From a checkpoint of a small image classifier.
Model: 48-pixel images, arch squeezenet, activation mish, depths [3, 3, 9, 3], widths [160, 272, 480, 848].
Data: trained on photos of plants and fungi (iNaturalist), 90422 training examples.
Rows from block 14 of a small image classifier, named by matrix and row number. Each number is 128 + 32 x the weight over its row's rms, rounded and kept within 0 to 255. All counts start at 0. Numbers have three digits each.
After each channel's rows are labels from the 100 images, of 14848, where the channel reaches its highest value: "strongest on" is what is common among them. Only what is clearly more common there than usual is listed. The data: photos of plants and fungi (iNaturalist).
# sq0: squeeze pointwise conv (model.blocks.14.sq.0.weight, 120x480x1x1), inputs 320-479

sq0.114:089154201158143116103123113115113169131163167142161102146117123111132164132050137111116099123184135118130116126180099162113100169114121176153138125161124116083134127052109185172212126178098150164154123124123139106136155097096129047117128153089175160132145138095086143152063164093102067112140090154119077125111152152076160155110138147143068080150153101179131174128081084113148149123105113133144096144106159134124151102085115080149135135054129108095165084153133121141133160135174097
strongest on: phylum Basidiomycota; class Agaricomycetes; order Polyporales

sq0.85:131084151134116061137095144082150131193121130094079178101110088109111076104104134146066108119118135194126083063118150124081130104125131108049109124151150113151084168149181087176159122139075147128120065076111173089141121064129102149123075142122093089167094142074088163142116127060133141171121068147116111129150169105103092073106078035123144076146100119211103105129117124078165147116123134125148100068109134151116129102105087135156190165100107095095158119101165121127083085088150205
strongest on: order Ericales

sq0.37:125124203141164130102156123172137099155134143188111199121155115172062128128071142134131090133152123145121142130094110146151129118060133205106130092150144156111143155079117122130133161102109093169138133151095126139119132099173119131103147120174127109102109202125170095135162120109138108191128082113152203135149087148102153187112182145159097164155159100195105127119115167173127181077071155146113159130156153077157100096199119133074189128138135193114105138147125158119134173076139143
strongest on: order Rosales; family: Rosaceae

sq0.106:092128126070127152111067127139138105161145112088092140165122137155092052149167067169073112138119130141072129167124158116123076139124107199115111091109137116174215092085108130137097128146160158099188121104152193170142119145141129134138104207118065097164171115118103123114145104186142132158135213104035178117049130088083144116152164091128117132165127100083108129119143071106130152144103152051237125152107147146120109140085158129192191109149125146165143141112081097076192071160143098
strongest on: order Lamiales; family: Plantaginaceae; text has "speedwell"; text has "veronica"

sq0.118:146173137164128168162130087128115152075131112121154133087118176089132229111045147136112165141158068126169095183145138114148126085105162095138183115061043158170146098151077104141092083139142128104130119154139134142087163130118118063138130100133199118142114181176116140079108173138131141076155123092077101130088078134109068185067132095138145133140129133154137119119153117157089124119152070126098151131156130129141126109143157130098107138123099143119100130186140181130097086134109110
strongest on: order Ericales; class Liliopsida

sq0.24:166162044144157160101195062119196120094056110119135106145121108137175146113084124190099109123173097134145157210102161159156085117089127089131136134154140157111201108147118143122114104130099067096145130083101181128157105134152086116068130123112131097144175146155103070140137140169113132081126093172170155120051119135144162110093173135130155152104089066115117163106228181116164157160094155085124152140162122103144137136129149146068152209079124084190173159147098094154193114179159169
strongest on: class Liliopsida

sq0.87:198130067131118167176165111102112103106142131166167131125106122180084136103129068091137153137117173135128129126185130102189132139111213152146101104159139088106152138117098198104098151148165132140123156200144098147113158175083117115135163100178123092175139124095136067168152110138109052091089123156117123167072142175208139149171125140150135150159140117083190122098132139068096121092088210099142112190101197087109105178166181155182142065140202175233186107137129105097120099189164142
strongest on: class Liliopsida; order Asparagales

sq0.38:160112085091147147120161158082093162109103104076106164112130152131124103175118129158052083166099116102149192148171090160104096130134225158117198096085175086109117116098141151131174194126142146131121155079152113096162149114136157138167127175127098190162110160126160137140091132136165164118115092124105105119181057144139086144065170078132163181135189142101094124084104123113208142110139122098146118177070105171118143186155104141101122098202158141181217156101110114110098149094163120
strongest on: order Caryophyllales; family: Cactaceae

sq0.48:133125114072139134168115164124155095176130103122070140144112157103133111123163141099078162141081153089141135118127167195111144108149106078170132135074163100142114158130124089142122108085081087127148158115116104118151129098100093176145174195107152141110124078139200123091157084103139159154053171072137119095192134108085131111108119111155178196104136055067181163145170064121139101145153149127129123165116068123152132172119128138126117145134142085099149123074123089179135088114158151
strongest on: order Asparagales; class Liliopsida

sq0.91:110157095145088174173103145101156098100160121091107144210087130063114086078077094164219146133129150167080121134063181087124163180139076217159073126151135128097133110099099168101184158136090108065132066160086117207098148188132089130133176192128092135133170105102241100128116174170120099176139127140122106074063160162070133113084112157127139218104109145136188125118161135068191135126118087156062158108120157035129131118119129160138123086168151128159174103108150082182131162139158092
strongest on: class Liliopsida

sq0.59:134138144106132089058087128098070106117056152121122108091094096057102106146161140125065140105091122110218140096077104133151144116079097133098105153130083132164151108132107148132133131144125095112067158058114109034084123142155122125112159133135141154166182119197137155140111093101062162206128197124133160162101116111156164072099150121134146070142081163156117133102128154128105130119119116106086160030158049135158099112101095188228188182067116071153123120147131137144115125068103155
strongest on: order Asparagales; family: Asparagaceae; text has "yucca"

sq0.102:122108111173079140133111099129114127106093098160135189138115140088115136120069088109150102126059124132135154132172160127176119126076099124102071091157146201138126072173072156084120180156096088125102114148133162136128108112141125114098146100117150085091171092098140148120102170107092126124110081170162106114163167134161140124141113169111097174108131133158065152176109128168131099157114079145104130146065180105208139031148085135208090119190117145105086101130084151168100131050121143
strongest on: class Liliopsida

sq0.93:138077128151176111152145115114103088156098134183221175116150064075119192147190182090132103117204146126143112094126111129121124094143187110081121211221112148146160115113190149148123118115079104136118076148075158151131125034161097192087121124117086081084100117134160131138102078087097155048086161068157125169144161107103143153150141134094148186128182118157149132157115113173147191119110071101170106110140097174180141167111144161158196106123121219134164115214073141139127113106117186
strongest on: order Asterales; family: Asteraceae

sq0.22:055115122138126102099091102167107105077068099110154072100138080108130143156118156147041125137035029143139071099126092125077110124085058072097194112112115152104114086129161080108175106094103103117144129084070072193112146057164163130139177160085114151150184110163131094086142219155136120137151138033154046090100065110074157128152123105130155158130151143197118173115153100171116095079075122078123185126086140116159153123102086214176058160141130132147119114121163151100135194094065131
strongest on: order Asterales; family: Asteraceae

sq0.46:121248140134120172167167235129081129060122121086099182145104061134108110140142149103159115110112128157069125088164131087112139117085129120129126122076123158149181083115104072141152129146156078103147101131136142108164161195116139127121151080140133151109143132164159124136155199086134102111124159089157162070089072108139127152133146146101076107106110124188221155149129124133132178122103091114161144157107095137132090134158125114205161111192148073160189117129123174128177178133157080
strongest on: kingdom Fungi; phylum Basidiomycota; class Agaricomycetes

sq0.97:166164060115183091119144189113077203116133121144155148153164086100107224137119150135201170146152125098099194113107103152066138166106139122111068063112162120131065129131120187122165181153096106158149166069100081166162082113117116082109171215142102205172174179131153129143121071146121137079161155122188124149083154140150150147146138119113134189121185197119220123125135200126150141117097187119164122137161119063121085147158131199108133102149134185180202192147162186187168190185120162
strongest on: order Rosales; family: Rosaceae

sq0.14:073148026084112122085073185130163110170095137145113145166116124098220072098118098056073108123113129121137088195179170102077123100138143127122113127107021123101151058134110142088136176119156149099067166120170112106133070079114122180107143108129136086103192136135110068114169132084124150147069096115215189145082095122074100116110122134082134100105098123143102112115144153074090106109113122100164112196105117118198083088041166119156124125126076129132169081130050133146109137145125109
strongest on: class Liliopsida

sq0.80:144125085177085152167186130178156121135169117201148129151132090127122120093128068104219120144170143079078095059108119086145126179162110100067130121127078192119096087100137192168118115132123101144144114072055193199073105177163158110112085125110164146125119152128132135105162068123093147000181158158125150138111177142125087116083092082135120151133178080102142091118163092128127175149117115124113120177142204135076076143169145097165166098145063152118126111152046135019174129116145153
strongest on: order Asterales; family: Asteraceae

sq0.98:168090126118196101133120133099140110105200173110128124119127158153101075134226145155089149162146161115158129119108153120160090203157149101147175143124220109135150174033132115107112114068070160097173121113115160129137130124095117156131108146127118110077103158095093109205129087155105119145108106070117092097160106141144136130184092112072141105159148108060120111116061134162165202146158148153154130171123157110080171140105127081105130188128199175101198134140110164156117092145167162
strongest on: class Liliopsida

sq0.117:121069138137052189144144099184048187125040118123064148104149103072132142112092094094107100170168130128090124164125183109132122076062129072096104137151135100160118112166131123137169106125097076196140113102077172060080145052150116098125144127107127138142137179109077130137168079134139165135132146081136132105121145140134133103100109097164122020122150100180063082162173096155136174144054133130089178083115071107025130152089136142130111142157178206087180137175100095136114180098114195
strongest on: order Fabales; family: Fabaceae

sq0.76:102109092105121168099123113122131113054152122115064084142142077146108077098126088078190075132093159111127143153127128178149146053130124118086143167093120123107101130124119136067068171044121032127113222123065095068113101085128133111053126211105190163044093111143144069147132091125119125141103241091107132125147076129071137116141173217146059158129100095144175083119140118093112103129082151103074076142072091090198102116068144154103126103068167100135140123122066071117101145042149157
strongest on: order Asparagales; family: Asparagaceae; text has "yucca"

sq0.43:129140150094098158201124115095135097086117133161126205126120162141150196143097131121150118101098135112099093141088071132120066165169182145145099132123091170111102147167199104117053113143167152177106073151087134164149110097087112083149152109149130148174190154141148152145089052100139087111111135126193157104084082147116170138125167116198151103123155112098041136121193110186096134166108187123123126135107131146153150180152123165145173089123104170146125130060195093163120082198088119
strongest on: class Liliopsida

sq0.1:088121193101099107086110089140157119136104109130133137095072164163174152076100095115100139136179127175131109158191138140115141076122154083148170120134103137149140067123118065127152116158148142154138132070189159091127146108144154153106089100166131083145146095168072088122085092109093162161146138117062149148074140155139083163147055124220121098141088146090119169121141158093105093186184122160093115096159094185162154104124140089088094192090111185033137103173112178065160124226078123
strongest on: order Caryophyllales; family: Cactaceae; text has "cactus"

sq0.49:096110174104164138134141079101149169134103084169118125226110091177162169117115177200127157137089133107114120201121116092068166123132185064096171183049078093041058109086134123102180111018054157127096161171159121085096106126166131121144105200120098181232171166129109129126112139186116140159121149140081086157120083120062160134100158164132184160154110129164115097165146149108156120078096150108155168130107140129112158140117133109109126192033147092177135107058175145091110184116135129
strongest on: class Liliopsida

sq0.71:193155158162191091123192184137175139130052108121135117077137142103075144185140172162097142149213152112171153051091126125184159129114127151124130179150124176160099101192103039136161063176108096159124040089130115082087059102115119091120152124103125098161062160113175095135110123114111128106145126147056091186126143112178129108125108083120150125153122096101146103102130105126127147156098131199188137087164045080120124124119230091084134163163163152099093153077116106110070090094136113
strongest on: order Lamiales; family: Plantaginaceae

sq0.79:167132098083097097136153139077145085123089124160166155176139157103172150080151153152089139039073135115106125093148114126134090145167159147079079165138108155141103153074147173180136153102122166104111057112172148124115149163189137125140056181089204109133210127123061105129125112077143174159162130146104100126096109130083077087152146151131123136120077097163125117147218116140255076130119130123135150136161101110223148118128105088138158135133140102032174071166131138164099073119201119
strongest on: order Lamiales; family: Plantaginaceae; text has "speedwell"; text has "veronica"

sq0.6:149134159139098117177159183182144130173152093112125149064124119112160104138126137114066134172129168141197097150159153195127105143074129136088156096151130133123136103151100104159160117126174115145153122113139159081073100119154148098113098168179217156191113188094096132073164117145189156068129129205118176133157121108176055104094065069094168070154129067057152188139125142123107207155115094116195122157153114110089103111108141100143165183082104139091159119147149172069090118159160121
strongest on: order Asparagales; family: Asparagaceae; text has "yucca"

sq0.61:181110132124092159098142189136132109137150137117155095146134092140218122174121121087115128107105098103128166102165133114235062136146125101153074203163112119093132092242139126117094180098140051127115063087254099100177127103182086037086131149206196153108230119160080100183114119140069080040177179122167133118112112074162168075137138199081068089155094147133125140113149214150067175116152187115110140114107070133235070119120225149255164105072102196121122118168099088234136113170100152
strongest on: phylum Basidiomycota; class Agaricomycetes; kingdom Fungi

sq0.33:139153103218109101118160063139135118116134115174146123130144085106192157094146134154148176173175112119115085157108131095112078133154180086111169117143086144150120090163115098113151113097134110154116097092080076117117145085103113139144153151175143105164102155128108093150120084180140122110143181125123080132077149123143168119118122145141145066109140151137067132121115109105112091155098187125150133106156159178091100131124054153071130177133147104144094168126171099112122090128110105
strongest on: class Liliopsida

sq0.66:122141164109143138163125096120160119155178126139135178057170201143068097168129142174136198107118127143122047102119106115085112140115124059168173144158124108125116143091138031132153032162089139106148066099117140098096150104100153171140120120043103090085138131137162091087093186156123139154115093146152149164151121106121150150183120132131157140122090114096112050061108115154127071165151129159181162189132110059066242137120094101196097075125168098156153113084128155115077130107137128
strongest on: order Caryophyllales; family: Cactaceae

sq0.94:125160170161194160105093144098097140119138096109134156184091133092151185135165155166159122155161107110117138081143146085098095167135064110099174039119161070137120114131138056186091102138087136158113066171124121108116146134133159100090128145073107087171223162174073115156151145138114102154184083141098087119114122149098078149138129122056128115161156150130102101133117133092109186065177183168183110080127161138117155096161138089131117101165168129074186101115144176094100210105119081
strongest on: class Liliopsida; order Asparagales

sq0.89:103179141152089122117144143089139101173151130119161092154157115140197132193124128117093170125107172129092084110189120145150131152147131092086078085099094181147178151073149148059148172209144076152120202078091123149147154183141132220129093124123088094128120113146082144097072163166149150146161147110088157107149159170104139099079116166061103054103119130122139075156134121134172145143135089180065130174094138194102121084097102142148072098159165106129140078137148119171177111176129110
strongest on: order Asterales; family: Asteraceae

sq0.8:124126082101176183140160123140113155139077118148153118126107150139185106098069132157055110066137070139076149147130133121202100144125162127148066250073131158125119118105113110095153126056132111122128139109166104111114089106115138110074146114141086137180120104080094076184098129096146044091105204192079101135022163182132130093060083217093127119112121166126082150135125121162147143121096176086103131072098135064193060123104173185171146109101192186126190139128078134126128168094147149
strongest on: order Asterales; family: Asteraceae

sq0.18:151149158149162136116180092153104166165169110146111144192144157165148126124168114122158072144142167105068051154137099081174087164144080116129177110176142144146072125121165095136126194192086130122142121132138114102109155126116177072156101119159061177131069145102108153113123184115125070120154083161122070127151099114129103098077139131136153103134103143150142158078162165103098165152097106138142142115137050171075128150196185094064128101096131103126135117129134129131163114101224148
strongest on: order Lamiales

sq0.77:121096188101151161138128161108131134084085133064105061071122103152100163163132113063127117167117099156169147104077119126173140107109101083122154150150168114085119121085119119041092206164139145142077163144136161162107096094165078115126116117144073157140075092080099142141106095166093137167129171107127084140182131104087135143116119076126107048105158143169148102101070152129130119100191176178151127052172154206159090111191171117185174124112080170190140134050124113157076161128109189
strongest on: order Ericales; text has "american"

sq0.96:125168109174115120163156136192082142170069097126119208096136146175066120159131148159046118069101120114157141115151068134124089093074125117122170081099128144126000196119112144153122103141141129139116067077134173145110076165077105101133070172123106208139141106081202136196127133104127085188143106072098151132142157124090102150152207124110126109179125123135189164094104094081133098144080117156150117145121148106112178108157048066148121150067132150127159157135192131064094121142185118
strongest on: class Liliopsida

sq0.70:122084137118091137110117132152133114196172116137118067143152106097169066156098112133070118153091100143136131141109154144210149105065150087165192134166121175093069139143146115106150111178126105124121152096175136097103127095074144141146093114151159119130050076129107144170074120113127190167088162151083108080204126082068119100125132158159142045070137082182088111144131133130095115174117124130116118081107057208142111156027092082126092116143100103062088115239112068097149089085159126
strongest on: class Liliopsida

sq0.51:124108151102099178094086110165091156131144146105139081115143157081146151083159120106166145174099133105138137206125066120126054120130101073138165162092114109101174125134169064132122085145137138102152145097149171104170166140106125140100143115116151088121115108086145124116148076157138116115133178098156172129112047140146127150162112129074099109124097098144142154134101107153091144161165131096150115158119101135145183074029085111167128113128110082100058106112116135108132158119052067
strongest on: order Ericales

sq0.119:121161149126093142156101150139119136131060123061067147087153178162094058152089146109117193098200075132134134096081094227074100130154059181181147117099139111084148190143095080106119092138112181128141102123158135175165070204141192123161134089109143163137177110108153108141135117071100097149118149114074137166102117066157119123057082118168097065147124095042173099104113113072125141061119079092106154125140115068128126132098162115090100146133068169122131145078085138156142178176128120
strongest on: order Asterales