Rows from block 8 of a small image classifier, named by matrix and row number. Rows with one number belong to one channel. Each number is 500 + 50 x the weight over its row's rms, rounded and kept within 0 to 999. All counts start at 0. Numbers have three digits each.
After each channel's rows are labels from the 100 images, of 14848, where the channel reaches its highest value: "responds to" is what is common among them. Only what is clearly more common there than usual is listed. The data: photos of plants and fungi (iNaturalist). In brackets: how many of the 100.
# sq0: squeeze pointwise conv (model.blocks.8.sq.0.weight, 120x480x1x1), inputs 69-137
# e10: expand pointwise conv (model.blocks.8.e1.0.weight, 240x120x1x1, transposed), outputs 60-119
# e30: expand 3x3 conv (model.blocks.8.e3.0.weight, 240x120x3x3, transposed, each kernel summed), outputs 60-119

sq0.39:485486473517466537512528525529478461468533512477517522585508412536467532446511479453479470520490492477589441482435481475435503538514531506549486484540488499486486445564515448415506487529440519513488447520527
e10.39:443466492382488532553430560548548403391482504550452495509452454603510460474555569439473480485531418503578470471437507463461464408551505469460432455467499450505459490591511516464552
e30.39:493507476508488519502563595465480496562517457542554465524560481453516541521433478473463379505480457554474465496451475576491427441527424424506537387467488452428488320508490469442523
responds to: class Polypodiopsida (31); text has "fern" (30); order Polypodiales (26)

sq0.82:516559473547418552417468404545526465516498488474437551433528518535482490470542468474473510442437536500540530531549483534516538491454519460508443461480502479550558556481495469504452506454509516496560457446486
e10.82:544537436492431522457478463487483519509468423470533547509479526480535401571467442349510529486568470487482528516456561356446482477490478487437470505515459514518396455444407474468499
e30.82:504447487522519449479495542444577500438515529465606550472468544457511496486500389505489538487519520445550430557471467491532476484506504470424552506504542541489402443503507459554442
responds to: class: Liliopsida (32); order Asparagales (30); family: Asparagaceae (25)

sq0.24:489506456504507498541486537500539498485463453503510506482499503492507520432546499503527510518539423434506481459466479463526468475505516484541462465454474480503524500493505454511439480524514480493486505463509
e10.24:517451529433462496487484446555532474512540578465587509519471501580497523590562474479512442444569519515536473461416528466466470434510472432575570518492458529581558521564557396510441
e30.24:464464510469424445474540497445518487475467456483550491526551545590475533560559431503483456486536529593511482573480522484495566526467423360436499476404548484565444394523453564462521
responds to: kingdom Fungi (48); class Agaricomycetes (40); phylum Basidiomycota (40); order: Polyporales (28)

sq0.32:478536552482479430472472476507518516504455519603513487509431514446468472509467538487483536461525585493533503517535531514495426439522448468492502490461478473525512461452439484562503504518457480505485480521529
e10.32:509651509498501461543555522577540445476483483451387450545540536510521484514417493496476443524543574617462519526451469459464448481569605509430471550517556482490426523569445520440545
e30.32:492421401519462460484479413473533575477605521513545560450437452480568449490519450453405596493528572487515558445534479496488487576421502436506534491567514596530509512485464470561501
responds to: order Lamiales (25)

sq0.44:459506460507527524518531483424550589526465473476524483497531484539471527495497479531483518482540539559517513477531501498531368544459582534478573397414558569538536508475519406504461535521557476528479522474492
e10.44:558487448547541407498549510508533512485492537498475530597494522484516455579393499468512495457542577541599476515492529488535478570530523568474565514550540545515489489432403480476594
e30.44:506489436488536489469446438553569523454493454519489364557541484511407451578482447532356530515466458512523570515567492565546479495400531537568501506439533486473569448509540488509591
responds to: order Asterales (63); family: Asteraceae (63)

sq0.25:541523554520520562542542468505552503404535568482501489568469419459465531487461490527560460495470453415521437503487477438462490463486545433575498497499536503417492428525428480538457508507463491491456546482412
e10.25:539409531528427557509495426503618490577482478465547500435495518570465563467535509401456525559561481467510379494489531446516574418491427494531613398615565518508463498459508472474475
e30.25:453498427497489535544533532358496599533627435436456524489364477467452533538477517470450496497526484411534527602418544525452466474500391488497509482543442448412531512516493414413500
responds to: order Lamiales (31); family: Lamiaceae (27)

sq0.56:536469453494484495446532568521473497539512542457514515504485520517479459465484479452479527501532480490468518608465514540507518533511511486474461464506473494504511455581559488529502456469490517521507515515524
e10.56:520497491542608504561548544525474510480510545503537588465539434595513466447531534542586595549527551487509500507560503503546498532381551463545455515444557531530490568490443507462465
e30.56:503478496460492477446477488577477467535495498434497535534496584564464515487427566491538379489416526536496598519437541407489483495575526530486505514491561495536509522453602578597504
responds to: class Liliopsida (38)

sq0.52:496526473480445559506434499554463541527485519414475507508606466531522443520533490518530476540479458496477518457574460472499476462460514518473530527560518549569506539545515463533487571469572481526525488443476
e10.52:531523425525461521488516509493406508534469567497494494479524518353558587473421510502491600424460569497410491496473479613557509516405520461432457468479521557547519482404553478447453
e30.52:531482545493561552506423513550447546386487410499546470510490583526565555400447515492444422523496458508432543471515530491604588518540556550441526515455513464485555426544475431500575
responds to: order Asterales (28); family: Asteraceae (28)

sq0.87:504528566530492530471477550525438537495503559456492549471485481442508563557564483514486460546496452467466539505503463466514469505485533566515498524469476526495463483462575535507483525499463489503553560516535
e10.87:404482480475521497469527605532578582485520507471507505564454501533493445418548484577511455507476497503569551522483548556532569528436512434436489508506497461436510471525531543531481
e30.87:425430523447495563505402467476474582475422538506492566534437562513492502522472454498505629549519485460511443412517514526496458500451510549478548498642582447487526477495447453524417
responds to: class Liliopsida (33); order Liliales (25)

sq0.75:521479505480594500497474560463543491483457536502553553476459480477479601458485446491473463468530487537507456451487473504482441449529508538520496466469447523512464528555514575529462457505504516462457447458489
e10.75:438478469398570430398441515540574491557439543522526526500466527559385480492590549465545565417492550484412470562496581455527496498405439485558367486486501504465509528469635566524530
e30.75:515389468468485534452443335475534527457515546512456545504387520432539435513558559498482538457496577502414429448499413604499521443584575488553479482516409539486398510465476549504484
responds to: order Polypodiales (39); text has "fern" (38); family: Dryopteridaceae (33); text has "dryopteris" (29)

sq0.108:467515551487511476504476528513526580527528507540512457571667551566562482503482489556530567547511475499490490472559522521469529534513485511556568517478493468548448520435441451486503494472523503543571510516481
e10.108:603505523504538507527509564436521480481503549488509548573451508511531501501601597485601535495524517575530429450559426478513485589564466531507465518485531506523537500541545504505465
e30.108:531626526519564438529544476605465431551455490502589473542618507477467483448490524414559530533530524480526504512528558428418524476441369566489591488361596525442573446522479542487526
responds to: order Asterales (32); family: Asteraceae (32)

sq0.74:434456505493563443580501525491503390521528575471499520517563487582489471529538493488591478517511500511580505530459462551460479514498434511521502552530464469485468459468450561524475554528511463464521512485571
e10.74:554605435371477489504445554491455492524608405520507465515551462487402601448481497507548494453456538502577443449508542555528484512457550442504576538466611479435504503505621434504493
e30.74:391636442436475474427487439524543489520472491529577466469532543456530467472480491491463426489537407615459544517452533440477545451460515481541431445445532583489551444493404576497529
responds to: order Ericales (25)

sq0.113:530494516573540496524491542477530500535485501573504503555523515505531426470533553564531506479504480518504523512506551502554569550431482428539495522535540472520499486453419477460544556428494472531535473569547
e10.113:563491523590494444507466488456483437547566442490486560534415565603517523561524444505514574491460456535506467532498505510475500375470461428412517465429457389489522454508444463530483
e30.113:391538553461471563502535540551446396521544534505495560515498467391505457542607474650455394524506338490422494483478536549557482500396480557577507528517514552464501519533491466434574
responds to: class: Liliopsida (55); order Asparagales (45); family: Asparagaceae (38)

sq0.96:532524460542559519443555549505516566515510495460509492481441516454471559495544505499576489485531482506423509467420506481491456534509497506521474490511450524558535517484500459472490534597571541460482527535506
e10.96:462365466440552469468434530519524485527462534497490425464408570392390437486487509530517509522509530487534520422561493557570506515512571533558600547543491470507521530573494596489484
e30.96:528504581490493462504507400580518544535476441475542438483414426524463445457496442457529435446477519481514499473576445442572488487461431478429522511504484473469474500404470490510436
responds to: order Asterales (35); family: Asteraceae (35)

sq0.30:510516475531478517498500532520545532546546488521463491456505503539541417507528457506497510465504562490453470471490434513494572462497479551493547596515459509496521554460457514518474531548505505558475501440518
e10.30:573516535475458517585516491466504432563550483528500504564524484474551459485532437449415501516543504435542514480498643586520532482560459542505528582497510529531461427458565533496522
e30.30:550562525479464411534490505535436535530549512472487509508470538523466509432446524570546387451504566465507534615465469453474436475483475488490502449469410489504482520481518511550498
responds to: phylum Basidiomycota (26); class Agaricomycetes (26); order Polyporales (25)

sq0.58:489517466521489523488501542502427462494484503470545474519525485498452396477571518516495479431523485479504513476489522458506510494454437550473503429442484512484468426524414474492485517486465470524558509492497
e10.58:461531481501532563572510448415424590488558503511416536501565481458418490537441425500510517499500480456447489559469589536583446468536441413482513519465452523532463535486390507459404
e30.58:545524465460423511455509547511566523462428499484462571551465530463536466540403515487459569490482519450518428470632524542460442478487484434406471450517481491524506497492519437498507
responds to: order Caryophyllales (45); family: Cactaceae (44); text has "cactus" (37)

sq0.88:469475477494512497539491502504509476509471510560498505507489510478505493532469479477534471556511480521466472418532492502460477486476484479544467487473517495513519526527473482520522503501488492486451437546551
e10.88:510528549508431494494473509594537491543499517475538536489465594597463493525490548460506394499551502475501614434495478470462521488530526558521571484539497567495426517527416438458581
e30.88:454500473483421436530555480497459519534557458489455514510474457457482564500550524510485468471536460330438412465487537472534520458396503313530546453523424541523541459483592595506489
responds to: class Polypodiopsida (30); order Polypodiales (27); text has "fern" (27)

sq0.31:484515566484414548428517498486541552527485557551501454486482530514580530469500526465532490413539467493443517524533462430473462472465488515490445549514498510500512527452521433538490439542494474507525469483486
e10.31:462489501416559512496553481448485554508577470445511453506502421600502413444507494498491525543596487464601406439547522527473488349526550495498516476425511417509482540395392412456450
e30.31:508422561503449477533468410438506473475522426463435530462449451447435449515447548532340530526480444437468482438448384465515523508480504390565518469506408560529463487497463471465486
responds to: order Lamiales (28); family: Plantaginaceae (27)

sq0.12:504481491481498515519489566558560540525516509418534565505558503551583537512450462501527452506500484483526511536465546508477499508542521572468529530507452537463519550558544507480531531577451475518502482467542
e10.12:555465540546429508416547531517424496507455564536524578541423469513561531538552517517577548501636551508507535549540574524486515597518571539542477458453445500481426478447522505531592
e30.12:510403533439528556537576540473424569556557505537423403445520467534476511498498502545465491554463466500471453494584492413510466490350545555477554469456489477506547458406490483442643
responds to: order Asterales (31); family: Asteraceae (31)

sq0.104:464509444455612510486502528475508456540537463464580427540589518537516513539504519496496462558512451427519476590547483498473470497555453476570459550561564535481503470468539519495463536474488551549500465525506
e10.104:438536499448560551483543485517524454521510487527525545555538531456533565422522485531532507515429523562516618441555470460597480543563485380511429473589519541423506496492475447533514
e30.104:520465456530557541508559571521532555409579542565447524478531546515592556426611490558491532462411593521436507488550484427539423519510446536530469494446419475534583524543516497512529
responds to: order Myrtales (25); family: Onagraceae (25)

sq0.59:526499512459533509438483526480510495506524526467545532595477481435514531501546527471479460506537487447532460469474538475524450474490492561508515471531543535469480541450538469493524515508555517439503502539469
e10.59:443527571503511570508441578569421481471471548517535493506479560392406524598474547498575528526555454471442489496638480546517548481480582585483425487558480471537515555546442523553563
e30.59:466522470513463544489518504406457511452515541536532500529496472492421473514584520536500498548536526505480524483433528401547515422513468520497478467521525496388561502449427513468553
responds to: order Asterales (37); family: Asteraceae (37)

sq0.66:418480494503532512536508536540455583511506546458494496460555503537472460466538470548500498541470392420532509443497529504444502443503451537487512461492491414544472416545525444480473539482500536578539509535491
e10.66:521566550592516499488510454384546500555538575457470558514588460509508495362570374522511436501456389447464455541460563539473494481482454438547474532464488504470344496493548437524417
e30.66:437518477402482492461486417524493545530497566518438432451495491515554497524474512535493487357470428503538411493497379523487454487470471452413546506555451422533527429499494456458444
responds to: class Polypodiopsida (25)

sq0.23:519547508519514486560480541491529570482442501501532485521544446531508532465435473428491470501493503516483463515511480491484430453525451520573482419426520527515510493428496475480448451559570504456445560479535
e10.23:485469526454514460491519495523504563430481482533581507536405549455560496481566488461534539558477451525449518406578531547526548539440472539558540495530559552462530466537454521562528
e30.23:503495506484509462533556537492576555454495574443457498518519458459434531500466469487461488460551515567498510498567546527532502504461379468480539539487405511542525432527430488515489
responds to: order Asterales (34); family: Asteraceae (33)

sq0.36:519483490515505575507464530544484479421491466549501489533554553484556498469527515526420475534507491473501515450506514543468491513511503494499490580537462477486522559558519495456544491423494505586504513539540
e10.36:568450481467510460509506509536478469557514520510543512442486426500503521540520380506498473490575517501417503553499385453455404429454427467498498544455570481495519562479516466521603
e30.36:448546513501527433493464469546477452510509514398405474442451539502448568539509526533570530500493492484515450499453458571538514494512556381549460510541462616539519485455560524562566
responds to: class Polypodiopsida (44); order Polypodiales (42); text has "fern" (40)

sq0.72:488550624425506589542476532530400607505511521480437573463499506500589493484474536467543479461548482542543504586547431564531487512488539509440517497442531491542556572551483515517465511404524439572425521470504
e10.72:521482417504522400555559534506369522443479440534471512505515420455641552539490501446425527460519557486542528466455524498567446454525553588494520465534463455547539439436458575606562
e30.72:523424467549582481460486475404512385562444546534580478433477562557409512465474393578528519497475508399545393545490646424504457509543516515520430563399552518529510586534501544545467
responds to: order Asterales (38); family: Asteraceae (36)